config.yaml
model: "sound classifier"
dataset: "read English sentences (LibriTTS-R)"
train_examples: 15625
input: "log_mel"
norm: "batchnorm"
kernel_size: 5
stem: "single"
widths: [320]
loss: "cross_entropy"
init: "torch_default"
lr: 0.0022
eps: 1e-08
grad_clip: 0.5
warmup_steps: 3660
Rows from block 5 of a small sound classifier, named by matrix and row number. Each number is 500 + 25 x the weight over its row's rms, rounded and kept within 0 to 999. All counts start at 0. Numbers have three digits each. After the name is the row's rms in percent of the matrix's.
Before each channel's rows are labels from the 100 clips, of 14976, where the channel reaches its highest value: "strongest on" is what is common among them; "loudest" is the band of the loudest frequency at the time of the peak. Only what is clearly more common there than usual is listed. The data: read English sentences (LibriTTS-R).
# c30: last pointwise conv (model.blocks.5.c3.0.weight, 320x320x1), inputs 0-79

strongest on: voice: female
loudest: 250 to 500 Hz
c30.277 095:477478544480501473474518514472492524499469477483478484496488496470469533475476523496478533496458482479536491532500498475492459517493473474519474486530478486523521530522450495492475491473464537522484482491475509472464480463453505518481480519

strongest on: voice: male
loudest: 4000 to 8000 Hz; 2000 to 4000 Hz
c30.261 083:520512446508457500516467444527470456468521506521514497467495448499578464548534521470500461466588498525473483461463489514511568475466495518446503487460514492460463474461587492498497509520500453477508504473514438518591497518597451469509507447

strongest on: voice: female
loudest: 250 to 500 Hz
c30.205 097:503478536495542487483592549485510530505506489494491487540481533490480557484513492521493529542469492482566509526532477486489468574495500503534479487531483497542597534538470477479486494493528566564496495532492542493474482512463531536483488593

strongest on: voice: male
loudest: 250 to 500 Hz
c30.25 091:537553509553467542547484480551519482503530548543545548477512495544537489532540519504551481485552546556487505485491491544516553482511533542477547508482541474478484474468559520511546507544512498487544547467539479543547552532551501465550548500

strongest on: voice: female
loudest: 250 to 500 Hz
c30.200 102:472473528476491479477531518492496534501467483482484480496498508476502532504478564508474538490532482486526494523504491477496525523492477477525479491535471451529534536530576496503475498480468527522474475497476502478518479477527502530482482525

strongest on: voice: female
loudest: 250 to 500 Hz
c30.249 079:492478532488545485485565559467487533492499483488484486544467541480468557461491516535492542546466487481557483534534481478479483581480490490557479468545476518554579552547487472469473481481527555561490488550493538477482476499458537556483479580

strongest on: voice: male
loudest: 250 to 500 Hz
c30.203 083:528542498545471541536456476540532474520523542542530552481529494545557493534534532510546479479576539535470519480499487535536562477519531539481544531483536461473459480473578542537548530534501494478534535472529480535571544530581507463540544485

strongest on: voice: male
loudest: 4000 to 8000 Hz
c30.131 107:495484470481487490488489450493501456499507482490485480480508473483532465521507495490481459487559488495496507454474506490510530487498484497443486505464493524461496467462540506508482509499486458491487484481491461491548488502544481464488491478

strongest on: voice: female
loudest: 250 to 500 Hz
c30.82 094:495482540488522485487512542486493547487483494492493484522480513484471546471496536525500550526468494488520492537521467491489484542488499497551488475542481478553513554557494484488481488496504555521498493515496532488483483487477506564489481511

strongest on: voice: female
loudest: 250 to 500 Hz
c30.164 116:488495575500518494488557538493469535475482491494490493523462532491463549457475545522498543510444488497561464547522493484470451547468494483547487470524492535519562529519461467466493463480479568552493494524489532493454487485447537522488490556

strongest on: voice: female
loudest: 250 to 500 Hz
c30.4 089:495483537490510487488554552479481562475497493492494485507463490496471576467490531490488566501447493486539482558489496488468461568472498498564490470573485504574557570576467467469483479495504565546494494512494525492470485495466481579491492551

strongest on: voice: female
loudest: 250 to 500 Hz
c30.77 083:470456516473491458475515512482495513503453469479461459491506500452511522512484544503463511488525457475532501507503481449510530514504470470514451493507463448505518518512565511507454500459446528515461467495467501463515447455522503505467450511

strongest on: voice: female
loudest: 250 to 500 Hz
c30.72 121:472473526488506474477507513483492514498451479478487479504487515482465522473465511511484519494416473480524490525507506470484429510494472465516467491508465514504512511505435482489472487461467527515479470505480508483427466452424521499473469516

strongest on: voice: female
loudest: 250 to 500 Hz
c30.146 079:472430499461525453448516506448552487553460448467447457516553499445479495503479455495468488518449449437508547489512529437538459493563457471506432561493441503500516501506444553549448531446488488492459473504461504448448447464451501504437444508

strongest on: voice: female
loudest: 250 to 500 Hz
c30.86 080:506493531497562497497559572490494526495523486485487489544478544487474548474501487540490532552469486483533493520535494491474471545480500494558489475536489525544553527534474469470487490501555544543497488560493563496490491518477534546495486574

strongest on: voice: female
loudest: 250 to 500 Hz
c30.114 131:468476522480485477472484502473506522505441473479474481487510495480518522504478530494481525489519479474504496515489494474515522515509475478513474508518471476514490523514521510515478510467451514517477481487475494476525484452511501514477481496

strongest on: voice: female
loudest: 250 to 500 Hz
c30.195 103:495480537487516492489524550485481541482491489489490480521475509497466554466493541518494550518466493493528477542506475488473478556486499489538489474545484487552526546555511473475478478490513555535497491520491521496485487492460497554492483519

strongest on: voice: male
loudest: 250 to 500 Hz
c30.59 094:516505495516481512512486488505569484569501512505505518489575485508527489530526437487519490484476514508502561484485497508553490482583515521478510593476508470483482489481457585573513551509503485478513517481513483512491511504494506480510512494

strongest on: voice: male
loudest: 250 to 500 Hz
c30.40 077:541564493538480562563487476545495467500564550546544553480492490565516488501530520495549463485534553566495487468495488557499534490485539556460565490460573501457489461455551493499554493557524486495543546485544486540543562560532498457562562502

strongest on: voice: female
loudest: 250 to 500 Hz
c30.44 114:469475555473490474473532518477500552501470477478476478497478497479486561494457535499474550496491477473531492549499484469475494550486484469520476469556477462552540555551515476472478486472476561543481476483471502479495481475497505550472481551

strongest on: voice: female
loudest: 250 to 500 Hz
c30.157 110:482485524483541495485523554481462528474496491487493488530447530490435533430473526529489529539446492482512459521519495483442459532464494478544483442528495517529526529535493435446494459485509538522484482533486540489465492488443517538491485542

strongest on: voice: female
loudest: 250 to 500 Hz
c30.1 117:479478514482526476472512519471512509519476475473474477515507509478449497463473530513479507519423479475506512501514538480501439500518481482534481509504478538498517491497463500508475494473485507496478479522480511473452481478421503504475483513

strongest on: voice: male
loudest: 4000 to 8000 Hz
c30.18 110:485461515467497466475519484479472507475500468482472461489477491462504509496494521500468502488506466478528477508492492477491503525470471489493470482512468531506522514509508476481462484483493508521478479505474490477508468491503504508476468507

strongest on: voice: female
loudest: 250 to 500 Hz
c30.314 109:484488568493478491485520528489455568462479494496486489485456483492455565458483561479496564473459489497518456571478496484467467540452485484553489451552487504559516563556499463466488467483463565520488490483488496492484484483448492554486485525

strongest on: voice: female
loudest: 250 to 500 Hz
c30.310 100:494487525491541490491575553487497521496510487490494484538464540496471548475495481529491524538466497496555488521528483489464468567481501497528490466534498502531579525528482463464487482495535547564493495540500538498478488514465527533489491589

strongest on: voice: female
loudest: 250 to 500 Hz
c30.55 094:482474489477507469474469508463523535528485474481478471505515499477462511476485515498484526501445482473475527520497525481509456488527487485516466518541477497547476526543479514515477503482506488477489483500484498479467469483441492542476476488

strongest on: voice: female
loudest: 250 to 500 Hz
c30.147 089:468470553482509476481552523485460540464463486492478474511472522470466539468472561521488540499473477489563468545519496464473479542468476469542473462534474519526547539525503474476472473465468552544479471510477522486478467469459519520479473540

strongest on: voice: female
loudest: 250 to 500 Hz
c30.178 090:472461533468509471468501526476502530514465467473474461511497517466495541501473530514471545506494470473506504537512515459506485526512469460530456497532466489537501543538516502501464508464465543521462462499468512469498469471496513538469464509