A small sound classifier, trained from scratch.
Model: 3.02M parameters, arch ecapa_tdnn, activation mish.
Training: adamw at rate 0.0022, 18300 steps, held-out accuracy 99%.
Data: trained on read English sentences (LibriTTS-R), 15625 training examples, 149.9 epochs.
Rows from block 5 of a small sound classifier, named by matrix and row number. Each number is 200 + 30 x the weight over its row's rms, rounded and kept within 0 to 999. All counts start at 0.
Before each channel's rows are labels from the 100 clips, of 14976, where the channel reaches its highest value: "responds to" is what is common among them; "loudest band" is the band of the loudest frequency at the time of the peak. Only what is clearly more common there than usual is listed. The data: read English sentences (LibriTTS-R). In brackets: how many of the 100.
# c30: last pointwise conv (model.blocks.5.c3.0.weight, 320x320x1), inputs 80-159

responds to: voice: female (100)
loudest band: 250 to 500 Hz (64)
c30.75,179,195,200,175,187,172,190,166,203,187,179,198,207,191,217,174,168,183,199,223,153,155,176,158,160,189,184,204,204,200,183,180,183,206,206,212,208,271,225,181,210,185,169,206,188,215,174,181,150,248,201,159,205,206,193,155,197,170,200,169,188,193,195,188,204,197,213,192,206,190,209,195,188,148,164,169,188,159,185,214

responds to: voice: male (100)
loudest band: 250 to 500 Hz (35)
c30.123,225,200,188,197,194,174,173,251,194,198,184,206,204,195,210,198,192,188,191,170,216,178,186,204,194,193,213,186,215,188,170,192,182,197,186,189,195,174,158,206,172,178,183,174,193,180,183,188,256,195,204,213,196,192,199,191,187,252,199,198,196,196,202,184,192,192,176,205,187,206,209,193,189,204,188,197,185,232,187,185

responds to: voice: male (100)
loudest band: 250 to 500 Hz (35)
c30.290,202,221,251,226,227,273,258,178,254,195,260,246,259,209,217,227,205,258,250,216,226,251,247,204,242,200,207,210,214,211,192,250,259,233,207,211,234,241,233,234,203,214,268,216,239,214,253,214,202,229,249,237,201,242,238,220,248,185,246,198,227,239,262,249,238,248,202,233,224,197,248,204,248,206,260,205,237,187,252,202

responds to: voice: male (100)
loudest band: 250 to 500 Hz (39)
c30.143,202,208,224,218,206,237,220,208,217,201,218,221,228,214,212,210,200,223,223,210,225,223,222,200,220,208,205,206,222,217,172,219,232,217,207,205,228,207,209,217,198,202,243,197,222,212,223,194,207,206,224,224,209,217,217,200,210,203,213,206,204,213,227,213,222,220,195,226,204,204,229,212,217,200,224,204,209,204,218,193

responds to: voice: female (99)
loudest band: 250 to 500 Hz (35)
c30.36,189,180,172,171,182,205,194,193,168,218,207,174,178,208,184,182,200,190,206,209,188,193,182,212,192,202,190,210,187,213,200,198,197,203,207,208,211,217,207,177,210,211,192,213,170,211,195,215,204,219,178,185,209,161,183,203,186,196,184,210,174,217,173,200,233,202,215,172,210,209,174,207,190,190,204,205,173,204,180,214

responds to: voice: male (100)
loudest band: 250 to 500 Hz (38)
c30.52,202,213,229,216,209,241,230,207,230,195,238,225,245,214,219,208,212,227,230,208,225,230,228,199,228,200,207,197,217,221,166,219,231,218,216,206,227,215,206,218,192,205,252,203,231,201,232,200,228,212,223,230,208,214,240,206,215,213,218,203,222,225,240,219,221,231,192,237,215,202,248,204,226,213,228,201,217,210,227,192

responds to: voice: female (99)
loudest band: 250 to 500 Hz (70)
c30.50,152,194,181,188,188,173,177,159,180,203,177,189,196,215,193,176,173,171,184,234,157,164,187,198,163,220,185,233,193,244,232,183,185,195,212,203,184,258,245,175,221,217,158,223,172,211,190,234,162,267,189,155,218,198,189,175,179,154,184,214,180,181,195,189,195,179,266,192,242,193,200,222,191,158,181,201,187,153,190,258

responds to: voice: female (99)
loudest band: 250 to 500 Hz (31)
c30.243,169,182,174,188,195,187,182,161,178,229,188,180,183,223,171,214,175,176,172,236,155,229,197,233,175,265,189,205,175,260,185,189,175,162,220,220,175,164,228,165,282,248,175,233,189,242,208,258,163,162,180,144,250,179,175,186,185,161,171,249,183,166,178,175,183,174,275,177,269,235,180,267,186,163,225,201,208,140,177,282

responds to: voice: female (97)
loudest band: 250 to 500 Hz (45)
c30.164,191,188,216,198,207,206,220,155,216,200,207,197,189,212,227,216,178,225,230,225,187,229,219,195,191,217,180,222,208,223,200,210,223,252,230,228,232,235,230,177,225,208,210,231,204,239,223,229,160,239,200,145,211,204,185,173,200,155,235,209,189,245,198,195,246,198,227,181,221,197,194,212,190,166,227,165,226,142,201,227

responds to: voice: male (100)
loudest band: 4000 to 8000 Hz (48); 2000 to 4000 Hz (39)
c30.306,248,155,186,214,223,160,178,229,182,205,169,186,152,188,184,220,168,206,205,173,232,205,203,154,202,187,228,190,161,166,156,187,179,178,182,171,215,130,156,211,172,172,164,166,216,181,201,169,230,163,165,188,170,210,151,200,161,228,211,172,182,207,166,163,178,176,173,148,163,188,152,184,154,203,195,161,215,199,182,178

responds to: voice: female (99)
loudest band: 250 to 500 Hz (36)
c30.114,189,163,143,151,147,171,163,214,125,229,160,152,172,218,170,156,178,139,172,203,183,162,144,213,190,215,213,201,196,223,177,150,160,171,209,207,197,171,198,172,214,213,167,203,160,204,159,210,227,181,155,193,213,131,161,199,159,223,149,215,157,163,158,161,199,161,211,173,213,227,170,217,147,196,161,205,113,224,149,210

responds to: voice: female (98)
loudest band: 250 to 500 Hz (68)
c30.192,184,155,180,162,166,205,172,208,159,218,157,157,160,232,157,186,150,140,124,227,171,168,160,223,166,247,219,197,159,236,211,157,181,123,213,216,137,148,212,167,228,230,198,202,178,219,177,224,193,158,159,194,235,172,168,180,142,207,137,236,158,98,150,162,125,122,226,173,237,246,168,238,158,209,154,234,157,190,161,229

responds to: voice: male (100)
loudest band: 250 to 500 Hz (39)
c30.92,165,182,169,162,159,182,172,210,169,206,168,169,196,228,216,163,199,160,184,221,191,165,163,233,190,208,207,215,252,221,184,172,181,200,219,218,199,224,227,188,209,219,178,224,171,210,165,212,232,209,165,190,215,165,183,179,161,218,169,220,183,169,178,159,198,175,214,181,217,228,193,218,146,191,175,173,153,235,161,205

responds to: voice: male (100)
loudest band: 250 to 500 Hz (39)
c30.0,212,212,187,216,224,202,190,211,202,182,177,207,210,177,213,199,211,192,170,186,180,190,184,180,195,208,191,202,193,195,187,175,192,171,184,202,182,209,180,204,201,201,198,185,192,178,182,196,176,203,195,190,207,221,205,189,196,208,200,186,219,185,204,178,149,186,194,215,202,185,221,194,187,213,189,195,210,169,184,206

responds to: voice: female (99)
loudest band: 250 to 500 Hz (36)
c30.77,189,133,162,145,184,190,180,206,157,204,142,161,132,208,166,162,132,148,150,201,162,151,147,204,161,207,213,207,167,216,203,157,172,173,202,213,158,168,205,166,212,214,185,211,152,208,142,212,201,196,156,186,217,175,138,177,121,199,161,212,141,178,150,156,203,131,218,155,225,217,150,215,143,180,149,224,155,193,158,221

responds to: voice: female (99)
loudest band: 250 to 500 Hz (40)
c30.79,176,182,200,178,199,205,212,167,184,218,178,183,182,233,184,207,165,190,198,235,162,231,187,220,164,243,194,216,174,253,207,194,204,189,241,236,194,190,224,164,250,227,199,235,192,242,200,232,150,191,192,153,241,195,186,182,181,171,200,236,175,197,183,194,193,186,249,170,249,235,172,245,191,168,216,229,206,152,197,238

responds to: voice: male (100)
loudest band: 250 to 500 Hz (35)
c30.23,201,201,197,203,214,218,204,198,193,201,219,207,214,215,205,209,198,204,197,210,197,227,222,209,205,205,205,197,217,222,200,221,206,208,201,202,199,227,216,202,200,213,216,203,206,194,211,211,207,212,204,213,209,203,212,202,205,203,189,212,211,198,212,212,210,224,209,208,217,216,214,216,200,209,229,211,211,208,192,206

responds to: voice: male (100)
loudest band: 250 to 500 Hz (42)
c30.60,228,211,243,259,237,252,230,221,223,197,256,232,215,188,195,243,230,230,214,182,244,263,250,159,248,176,195,201,187,173,167,228,227,188,187,185,205,182,181,251,172,179,243,171,268,207,261,165,202,188,230,237,173,225,231,223,246,213,227,189,245,215,235,240,199,246,163,231,167,194,210,186,245,222,256,190,226,189,224,161

responds to: voice: female (99)
loudest band: 250 to 500 Hz (34)
c30.187,157,185,163,178,185,184,167,154,180,200,184,185,187,221,194,182,187,171,185,243,153,177,183,224,173,206,178,217,203,261,242,189,176,180,223,219,181,283,266,162,237,231,158,230,177,229,197,239,176,254,182,162,234,193,191,170,184,159,173,235,161,173,186,193,199,186,264,185,251,215,189,228,172,167,181,214,181,165,184,251

responds to: voice: female (83)
loudest band: 1000 to 2000 Hz (27)
c30.242,223,184,168,187,183,150,155,261,170,207,182,171,184,204,186,185,200,174,179,178,206,173,188,209,204,186,221,193,181,190,179,199,167,172,206,198,198,142,152,197,184,193,156,187,190,178,162,179,272,161,169,226,193,169,178,206,182,258,164,203,194,165,180,184,183,188,177,183,193,216,184,194,182,211,181,181,154,257,180,173

responds to: voice: female (100)
loudest band: 250 to 500 Hz (33)
c30.16,193,159,158,203,201,158,165,200,170,203,195,164,142,192,166,196,181,194,191,184,199,187,202,181,191,181,183,209,160,188,210,206,153,166,185,182,202,230,188,179,195,184,155,201,193,182,187,191,210,229,154,163,183,178,126,188,185,200,181,190,170,194,139,184,205,192,197,137,178,191,139,195,178,189,194,172,202,186,178,194

responds to: voice: male (100)
loudest band: 250 to 500 Hz (37)
c30.17,199,198,202,197,199,197,195,214,204,194,204,206,219,205,216,197,191,202,201,203,214,197,208,199,210,210,205,198,213,213,184,201,199,208,211,211,209,204,205,202,199,196,203,202,204,203,208,196,216,206,208,202,201,200,208,189,197,218,201,199,200,206,213,202,210,207,190,212,207,204,220,204,199,193,205,198,194,208,198,192

responds to: voice: male (100)
loudest band: 250 to 500 Hz (36)
c30.235,205,205,212,209,199,229,213,208,212,209,220,213,221,208,225,203,203,212,216,205,215,203,214,201,210,205,205,203,215,209,178,210,218,216,207,204,216,203,206,210,205,207,226,199,218,208,213,196,217,208,214,222,204,209,214,201,210,208,213,198,201,212,214,216,218,216,199,224,204,206,221,208,214,195,211,205,204,197,215,198

responds to: voice: male (100)
loudest band: 250 to 500 Hz (38)
c30.170,233,224,216,216,209,195,215,219,222,171,182,225,233,177,232,193,218,196,208,173,223,188,194,187,207,198,202,196,220,163,179,185,214,224,189,197,209,203,173,221,165,173,206,180,220,201,203,183,195,206,209,209,171,217,212,189,197,222,227,174,211,214,228,191,194,199,157,220,170,182,236,174,194,204,185,197,198,197,201,175

responds to: voice: female (99)
loudest band: 250 to 500 Hz (54)
c30.210,147,185,167,179,180,176,183,139,188,198,175,188,186,202,197,183,189,180,183,231,166,175,180,212,173,233,179,212,203,243,242,190,176,183,194,201,181,256,256,187,246,240,180,215,189,215,190,241,162,240,179,151,221,186,187,167,187,158,189,216,178,186,196,171,175,191,269,182,246,193,189,221,177,155,180,204,173,155,188,241

responds to: voice: female (99)
loudest band: 250 to 500 Hz (68)
c30.182,166,184,181,176,178,166,173,160,178,207,169,186,196,207,188,184,180,181,180,217,161,147,175,207,165,211,192,221,192,236,214,190,169,193,209,216,177,260,239,180,227,223,155,224,176,210,174,231,158,260,188,168,227,187,181,167,185,155,192,221,179,183,188,186,196,190,245,184,239,199,187,224,183,145,174,194,186,161,183,246

responds to: voice: female (84)
loudest band: 1000 to 2000 Hz (30)
c30.257,191,193,170,187,167,163,165,252,175,203,196,182,202,185,211,171,206,169,183,179,230,157,183,183,209,187,210,185,188,168,188,195,186,192,180,175,201,164,174,198,174,180,179,167,184,177,162,167,272,155,175,224,167,170,193,206,199,245,177,192,190,172,188,192,174,213,162,186,165,188,201,174,187,206,169,182,157,245,179,155

responds to: voice: female (98)
loudest band: 250 to 500 Hz (51)
c30.72,198,189,203,193,209,195,213,185,201,206,212,182,179,211,202,206,189,221,215,211,186,220,217,205,182,211,195,214,179,214,203,217,209,232,219,220,216,221,218,171,212,210,203,220,189,222,207,209,188,214,188,164,209,182,163,182,198,186,219,215,192,249,188,209,243,227,212,161,212,203,179,209,197,187,231,179,217,190,184,206

responds to: voice: male (100)
loudest band: 250 to 500 Hz (40)
c30.40,229,242,236,237,219,237,223,200,236,180,201,244,227,168,186,196,237,208,203,176,207,234,204,146,225,184,199,189,179,178,171,192,229,166,175,184,186,206,173,219,175,182,244,171,231,179,222,175,190,196,227,213,181,252,246,227,251,203,222,162,261,182,239,208,177,202,165,220,192,164,226,182,224,242,217,160,224,174,227,184

responds to: voice: female (99)
loudest band: 250 to 500 Hz (31)
c30.4,164,192,176,178,183,189,181,147,176,208,201,186,189,221,181,191,199,175,194,224,178,187,198,217,179,217,180,220,196,251,219,197,177,199,209,218,188,247,244,171,228,220,173,245,182,213,187,240,173,243,185,171,228,175,182,185,186,153,173,214,175,185,181,191,208,202,272,180,244,201,190,224,180,179,185,207,188,152,193,256

responds to: voice: male (100)
loudest band: 250 to 500 Hz (36)
c30.90,207,200,207,197,205,216,200,210,203,205,208,214,219,218,210,199,195,197,204,211,201,200,212,206,208,212,208,200,214,227,185,210,204,205,216,210,198,216,217,200,203,212,209,209,199,205,202,215,223,215,214,211,213,202,216,194,195,211,201,211,198,204,213,207,212,208,209,223,225,209,222,213,200,192,214,207,197,204,206,214

responds to: voice: male (100)
loudest band: 4000 to 8000 Hz (44); 2000 to 4000 Hz (41)
c30.251,217,204,227,253,223,194,208,201,231,175,201,226,206,166,177,203,192,218,196,174,212,201,206,153,195,164,190,175,124,157,162,192,197,175,159,181,179,168,156,217,163,177,205,159,220,177,188,151,177,184,214,196,170,232,198,199,219,204,221,166,227,204,214,200,149,207,133,214,169,157,204,165,221,204,188,159,231,170,217,163

responds to: voice: male (100)
loudest band: 250 to 500 Hz (35)
c30.292,205,217,241,217,213,261,233,205,236,202,230,237,254,223,223,215,199,233,240,211,232,229,225,208,229,206,207,203,217,221,183,225,245,231,212,205,232,213,212,219,198,214,268,199,224,209,231,203,214,213,238,234,212,225,249,209,225,196,222,209,221,220,251,227,223,230,196,245,214,214,253,210,228,211,237,200,216,209,228,201

responds to: voice: male (100)
loudest band: 250 to 500 Hz (35)
c30.122,239,209,263,232,215,278,257,241,252,203,242,251,242,190,193,222,227,239,229,181,222,243,225,172,235,184,210,192,184,194,192,220,263,213,195,194,218,187,172,226,183,193,270,184,237,196,230,168,226,188,258,244,187,247,227,231,229,238,242,197,248,231,249,234,220,245,168,244,187,206,218,192,237,242,231,193,215,221,251,174

responds to: voice: female (91)
loudest band: 1000 to 2000 Hz (25)
c30.98,191,190,175,190,164,195,174,220,160,209,203,154,168,194,196,179,217,160,187,186,219,167,180,213,217,202,224,189,203,192,170,194,168,177,199,200,199,156,175,210,186,200,190,187,212,192,183,186,242,155,152,234,194,135,180,217,173,223,147,196,200,166,159,201,189,205,178,176,193,206,168,203,179,224,179,193,132,246,169,185

responds to: voice: male (100)
loudest band: 250 to 500 Hz (38)
c30.57,204,199,231,201,209,249,230,217,220,203,225,217,223,213,204,207,179,220,215,203,213,218,213,203,207,204,210,192,216,214,183,222,231,213,208,203,217,201,200,203,185,201,241,194,211,202,216,195,226,200,229,233,209,214,224,193,212,211,206,206,202,218,220,220,219,225,190,229,203,209,227,205,213,204,219,210,217,214,219,186

responds to: voice: male (100)
loudest band: 250 to 500 Hz (32)
c30.34,220,216,270,241,237,278,252,199,265,195,268,256,241,209,207,258,200,284,261,208,231,288,277,202,242,193,217,213,203,217,206,256,257,216,203,202,243,230,216,235,193,215,283,208,255,212,271,207,204,223,255,256,200,252,229,222,250,200,254,203,240,242,254,235,226,242,202,233,210,209,223,207,250,235,276,211,262,210,267,195

responds to: voice: male (100)
loudest band: 4000 to 8000 Hz (41); 2000 to 4000 Hz (38)
c30.209,210,189,232,217,198,215,212,194,228,186,179,215,192,190,170,185,187,207,179,188,186,188,176,160,183,180,202,183,132,184,188,184,213,166,173,184,177,149,162,197,161,181,222,158,203,186,163,168,175,183,212,214,185,216,187,196,203,186,223,187,210,205,204,188,187,186,159,202,182,183,190,176,208,205,166,173,205,164,214,165

responds to: voice: female (99)
loudest band: 250 to 500 Hz (36)
c30.108,183,179,139,157,172,164,162,177,127,209,174,133,155,220,161,203,188,155,158,222,162,149,188,244,157,201,187,192,191,229,259,197,157,158,218,212,166,227,205,162,197,208,163,218,152,209,167,220,182,224,137,183,212,146,159,181,149,182,138,249,163,142,141,170,201,194,231,152,217,221,164,222,148,162,179,226,170,183,152,209

responds to: voice: male (100)
loudest band: 250 to 500 Hz (36)
c30.68,210,210,247,225,218,274,252,202,244,194,252,241,252,214,216,236,210,256,255,211,233,251,250,201,237,190,205,198,216,205,192,240,259,219,204,198,239,219,215,225,184,201,275,197,242,217,256,197,204,207,249,242,206,235,237,208,228,198,237,204,224,241,245,236,232,235,187,244,204,207,244,207,240,219,244,206,235,203,240,187

responds to: voice: female (99)
loudest band: 250 to 500 Hz (34)
c30.195,146,200,169,186,178,185,181,146,167,217,184,194,201,250,179,198,201,182,179,253,141,178,189,264,173,217,188,212,209,274,195,197,175,180,226,235,162,232,235,165,233,243,170,248,175,235,180,236,172,209,184,164,261,189,202,194,192,150,173,265,193,167,191,189,191,182,277,196,261,243,201,254,183,192,192,211,192,189,189,252

responds to: voice: male (100)
loudest band: 250 to 500 Hz (41)
c30.309,206,231,228,236,223,240,229,217,229,202,247,243,257,208,209,236,227,229,209,185,219,250,232,196,253,196,211,202,194,209,175,217,228,201,212,205,209,215,193,228,187,203,250,200,219,206,232,189,234,220,238,241,203,245,260,232,238,213,210,199,242,199,255,218,185,219,185,259,211,209,250,205,241,252,247,197,240,211,231,191

responds to: voice: female (99)
loudest band: 250 to 500 Hz (34)
c30.136,178,177,189,191,193,178,200,185,181,222,215,174,169,222,187,202,192,207,202,230,187,214,203,205,181,204,198,219,177,220,206,213,196,214,235,219,215,225,221,169,222,221,182,220,189,246,206,219,191,228,181,167,219,177,165,183,205,182,205,225,178,219,174,189,226,213,219,150,220,215,169,217,194,183,213,175,205,183,175,220

responds to: voice: female (99)
loudest band: 250 to 500 Hz (35)
c30.200,195,162,148,149,183,174,176,205,140,215,135,159,161,234,161,171,155,122,135,220,184,181,143,207,181,255,227,196,173,265,188,148,174,146,207,223,144,152,208,172,232,241,173,208,166,221,167,225,202,151,151,174,245,162,155,192,134,207,144,222,170,143,160,131,171,126,238,164,251,247,172,248,133,194,157,203,167,182,129,252

responds to: voice: male (100)
loudest band: 250 to 500 Hz (33)
c30.154,227,211,267,237,242,278,249,199,257,195,266,256,233,218,199,259,205,293,262,213,231,310,279,198,255,194,213,218,204,215,194,237,254,211,203,202,234,222,214,231,188,211,274,208,249,212,282,204,205,222,261,245,202,256,232,215,250,205,255,205,231,250,249,232,232,226,197,220,205,197,219,199,242,232,276,208,273,202,258,195

responds to: voice: female (99)
loudest band: 250 to 500 Hz (35)
c30.48,166,183,156,167,158,182,169,185,157,214,196,146,159,209,170,183,202,153,162,224,158,182,181,229,184,208,197,189,182,234,171,194,179,164,210,196,167,186,224,169,229,222,167,219,156,216,184,210,203,170,155,188,213,143,174,207,190,184,157,220,171,154,153,202,183,199,230,173,224,209,164,226,184,180,180,180,174,199,168,221

responds to: voice: male (100)
loudest band: 250 to 500 Hz (37)
c30.181,231,186,200,192,201,197,196,259,198,199,196,206,212,201,211,201,184,196,204,174,219,176,203,214,199,198,227,170,217,190,179,200,199,203,203,192,197,169,157,199,167,183,208,170,201,188,186,176,254,177,208,233,191,197,212,198,186,251,198,202,187,207,220,202,209,210,164,224,186,217,221,195,195,208,183,216,191,247,204,161

responds to: voice: female (99)
loudest band: 250 to 500 Hz (34)
c30.106,168,182,161,185,189,182,177,163,156,210,167,174,188,237,178,186,174,183,162,245,148,196,182,217,164,221,192,201,179,259,208,182,170,166,222,230,174,240,245,160,238,237,175,227,173,238,190,229,177,230,176,128,246,178,187,179,171,171,163,232,168,161,177,151,194,159,246,175,254,231,185,253,161,161,198,205,197,158,166,234

responds to: voice: female (99)
loudest band: 250 to 500 Hz (66)
c30.310,158,190,172,181,180,180,186,155,187,191,175,202,203,207,207,171,186,178,186,225,156,169,185,206,179,217,183,228,205,246,228,182,186,201,203,206,182,266,259,177,227,231,159,223,183,211,195,240,166,268,185,149,220,199,190,176,192,160,188,213,184,179,198,180,186,174,274,188,252,189,201,223,180,169,176,197,191,148,185,254

responds to: voice: male (100)
loudest band: 250 to 500 Hz (40)
c30.199,193,219,155,150,181,153,166,244,162,210,147,172,200,230,229,173,209,142,171,198,172,128,155,229,177,208,208,208,245,202,227,160,157,218,226,234,185,240,204,191,197,202,139,223,154,198,143,185,248,219,165,187,215,175,203,184,173,236,172,218,197,178,184,173,220,161,203,200,197,237,204,203,153,213,143,216,162,256,161,204

responds to: voice: female (99)
loudest band: 250 to 500 Hz (33)
c30.55,199,173,134,153,154,153,168,219,144,208,169,166,169,193,191,166,199,137,161,186,185,129,150,193,174,179,199,187,192,193,231,190,160,191,200,197,175,222,174,176,171,184,138,190,153,198,159,165,230,213,148,185,195,142,170,201,160,220,140,213,160,165,168,187,218,212,185,173,173,200,173,202,159,178,160,223,126,220,141,175

responds to: voice: female (99)
loudest band: 250 to 500 Hz (31)
c30.286,158,183,168,179,198,185,171,149,158,199,173,187,188,221,188,197,182,174,172,229,156,172,184,225,172,220,179,205,192,238,266,197,170,179,216,210,180,233,236,183,221,224,174,223,176,234,197,248,174,243,180,176,215,175,189,180,173,159,163,241,180,168,181,177,206,196,243,186,238,205,186,223,174,173,196,219,180,171,184,216

responds to: voice: male (100)
loudest band: 4000 to 8000 Hz (31)
c30.191,229,204,190,222,224,161,164,177,191,185,194,203,186,167,184,222,189,198,189,168,186,195,204,170,184,186,194,208,170,177,179,200,162,184,165,171,184,217,193,191,185,175,167,196,189,159,168,190,166,240,192,176,181,209,189,189,203,172,208,180,198,184,193,209,174,215,184,192,166,176,194,180,201,183,191,172,227,158,200,196

responds to: voice: female (98)
loudest band: 250 to 500 Hz (57)
c30.288,151,198,173,173,179,173,172,158,171,205,172,193,188,216,193,182,186,173,177,236,163,167,185,213,164,223,171,220,198,257,230,189,180,195,211,207,184,271,242,179,227,235,171,223,171,230,192,248,176,267,183,155,222,184,188,173,184,162,176,232,183,172,187,180,193,175,264,187,255,204,191,230,178,159,179,197,178,166,182,255

responds to: voice: female (98)
loudest band: 250 to 500 Hz (60)
c30.171,172,172,148,162,160,167,161,161,146,192,162,157,167,219,177,175,175,150,145,226,140,144,168,229,145,215,183,198,202,225,251,184,160,157,226,218,161,230,230,158,217,210,149,204,152,228,174,205,159,215,156,153,227,147,167,170,152,167,141,233,162,149,154,161,197,188,228,166,213,222,173,228,160,143,169,217,157,161,143,210

responds to: voice: male (100)
loudest band: 250 to 500 Hz (39)
c30.212,213,199,250,227,206,271,248,210,235,195,241,226,228,196,228,220,211,238,240,194,237,224,231,193,234,191,209,200,215,189,197,218,253,218,212,206,241,169,172,233,176,203,267,182,259,219,237,178,197,190,235,259,191,211,212,218,216,217,239,196,223,234,229,226,218,244,164,233,191,197,212,192,219,213,220,213,202,194,232,173

responds to: voice: male (100)
loudest band: 4000 to 8000 Hz (37); 2000 to 4000 Hz (25)
c30.225,219,191,242,218,205,214,210,207,241,194,210,226,201,175,177,206,181,231,190,170,205,204,205,176,185,180,209,184,156,166,179,191,213,178,166,183,180,139,154,202,167,183,218,149,205,162,166,161,184,183,227,225,173,231,202,198,218,197,233,176,207,208,219,210,164,192,150,217,175,181,194,179,210,215,187,187,237,187,238,158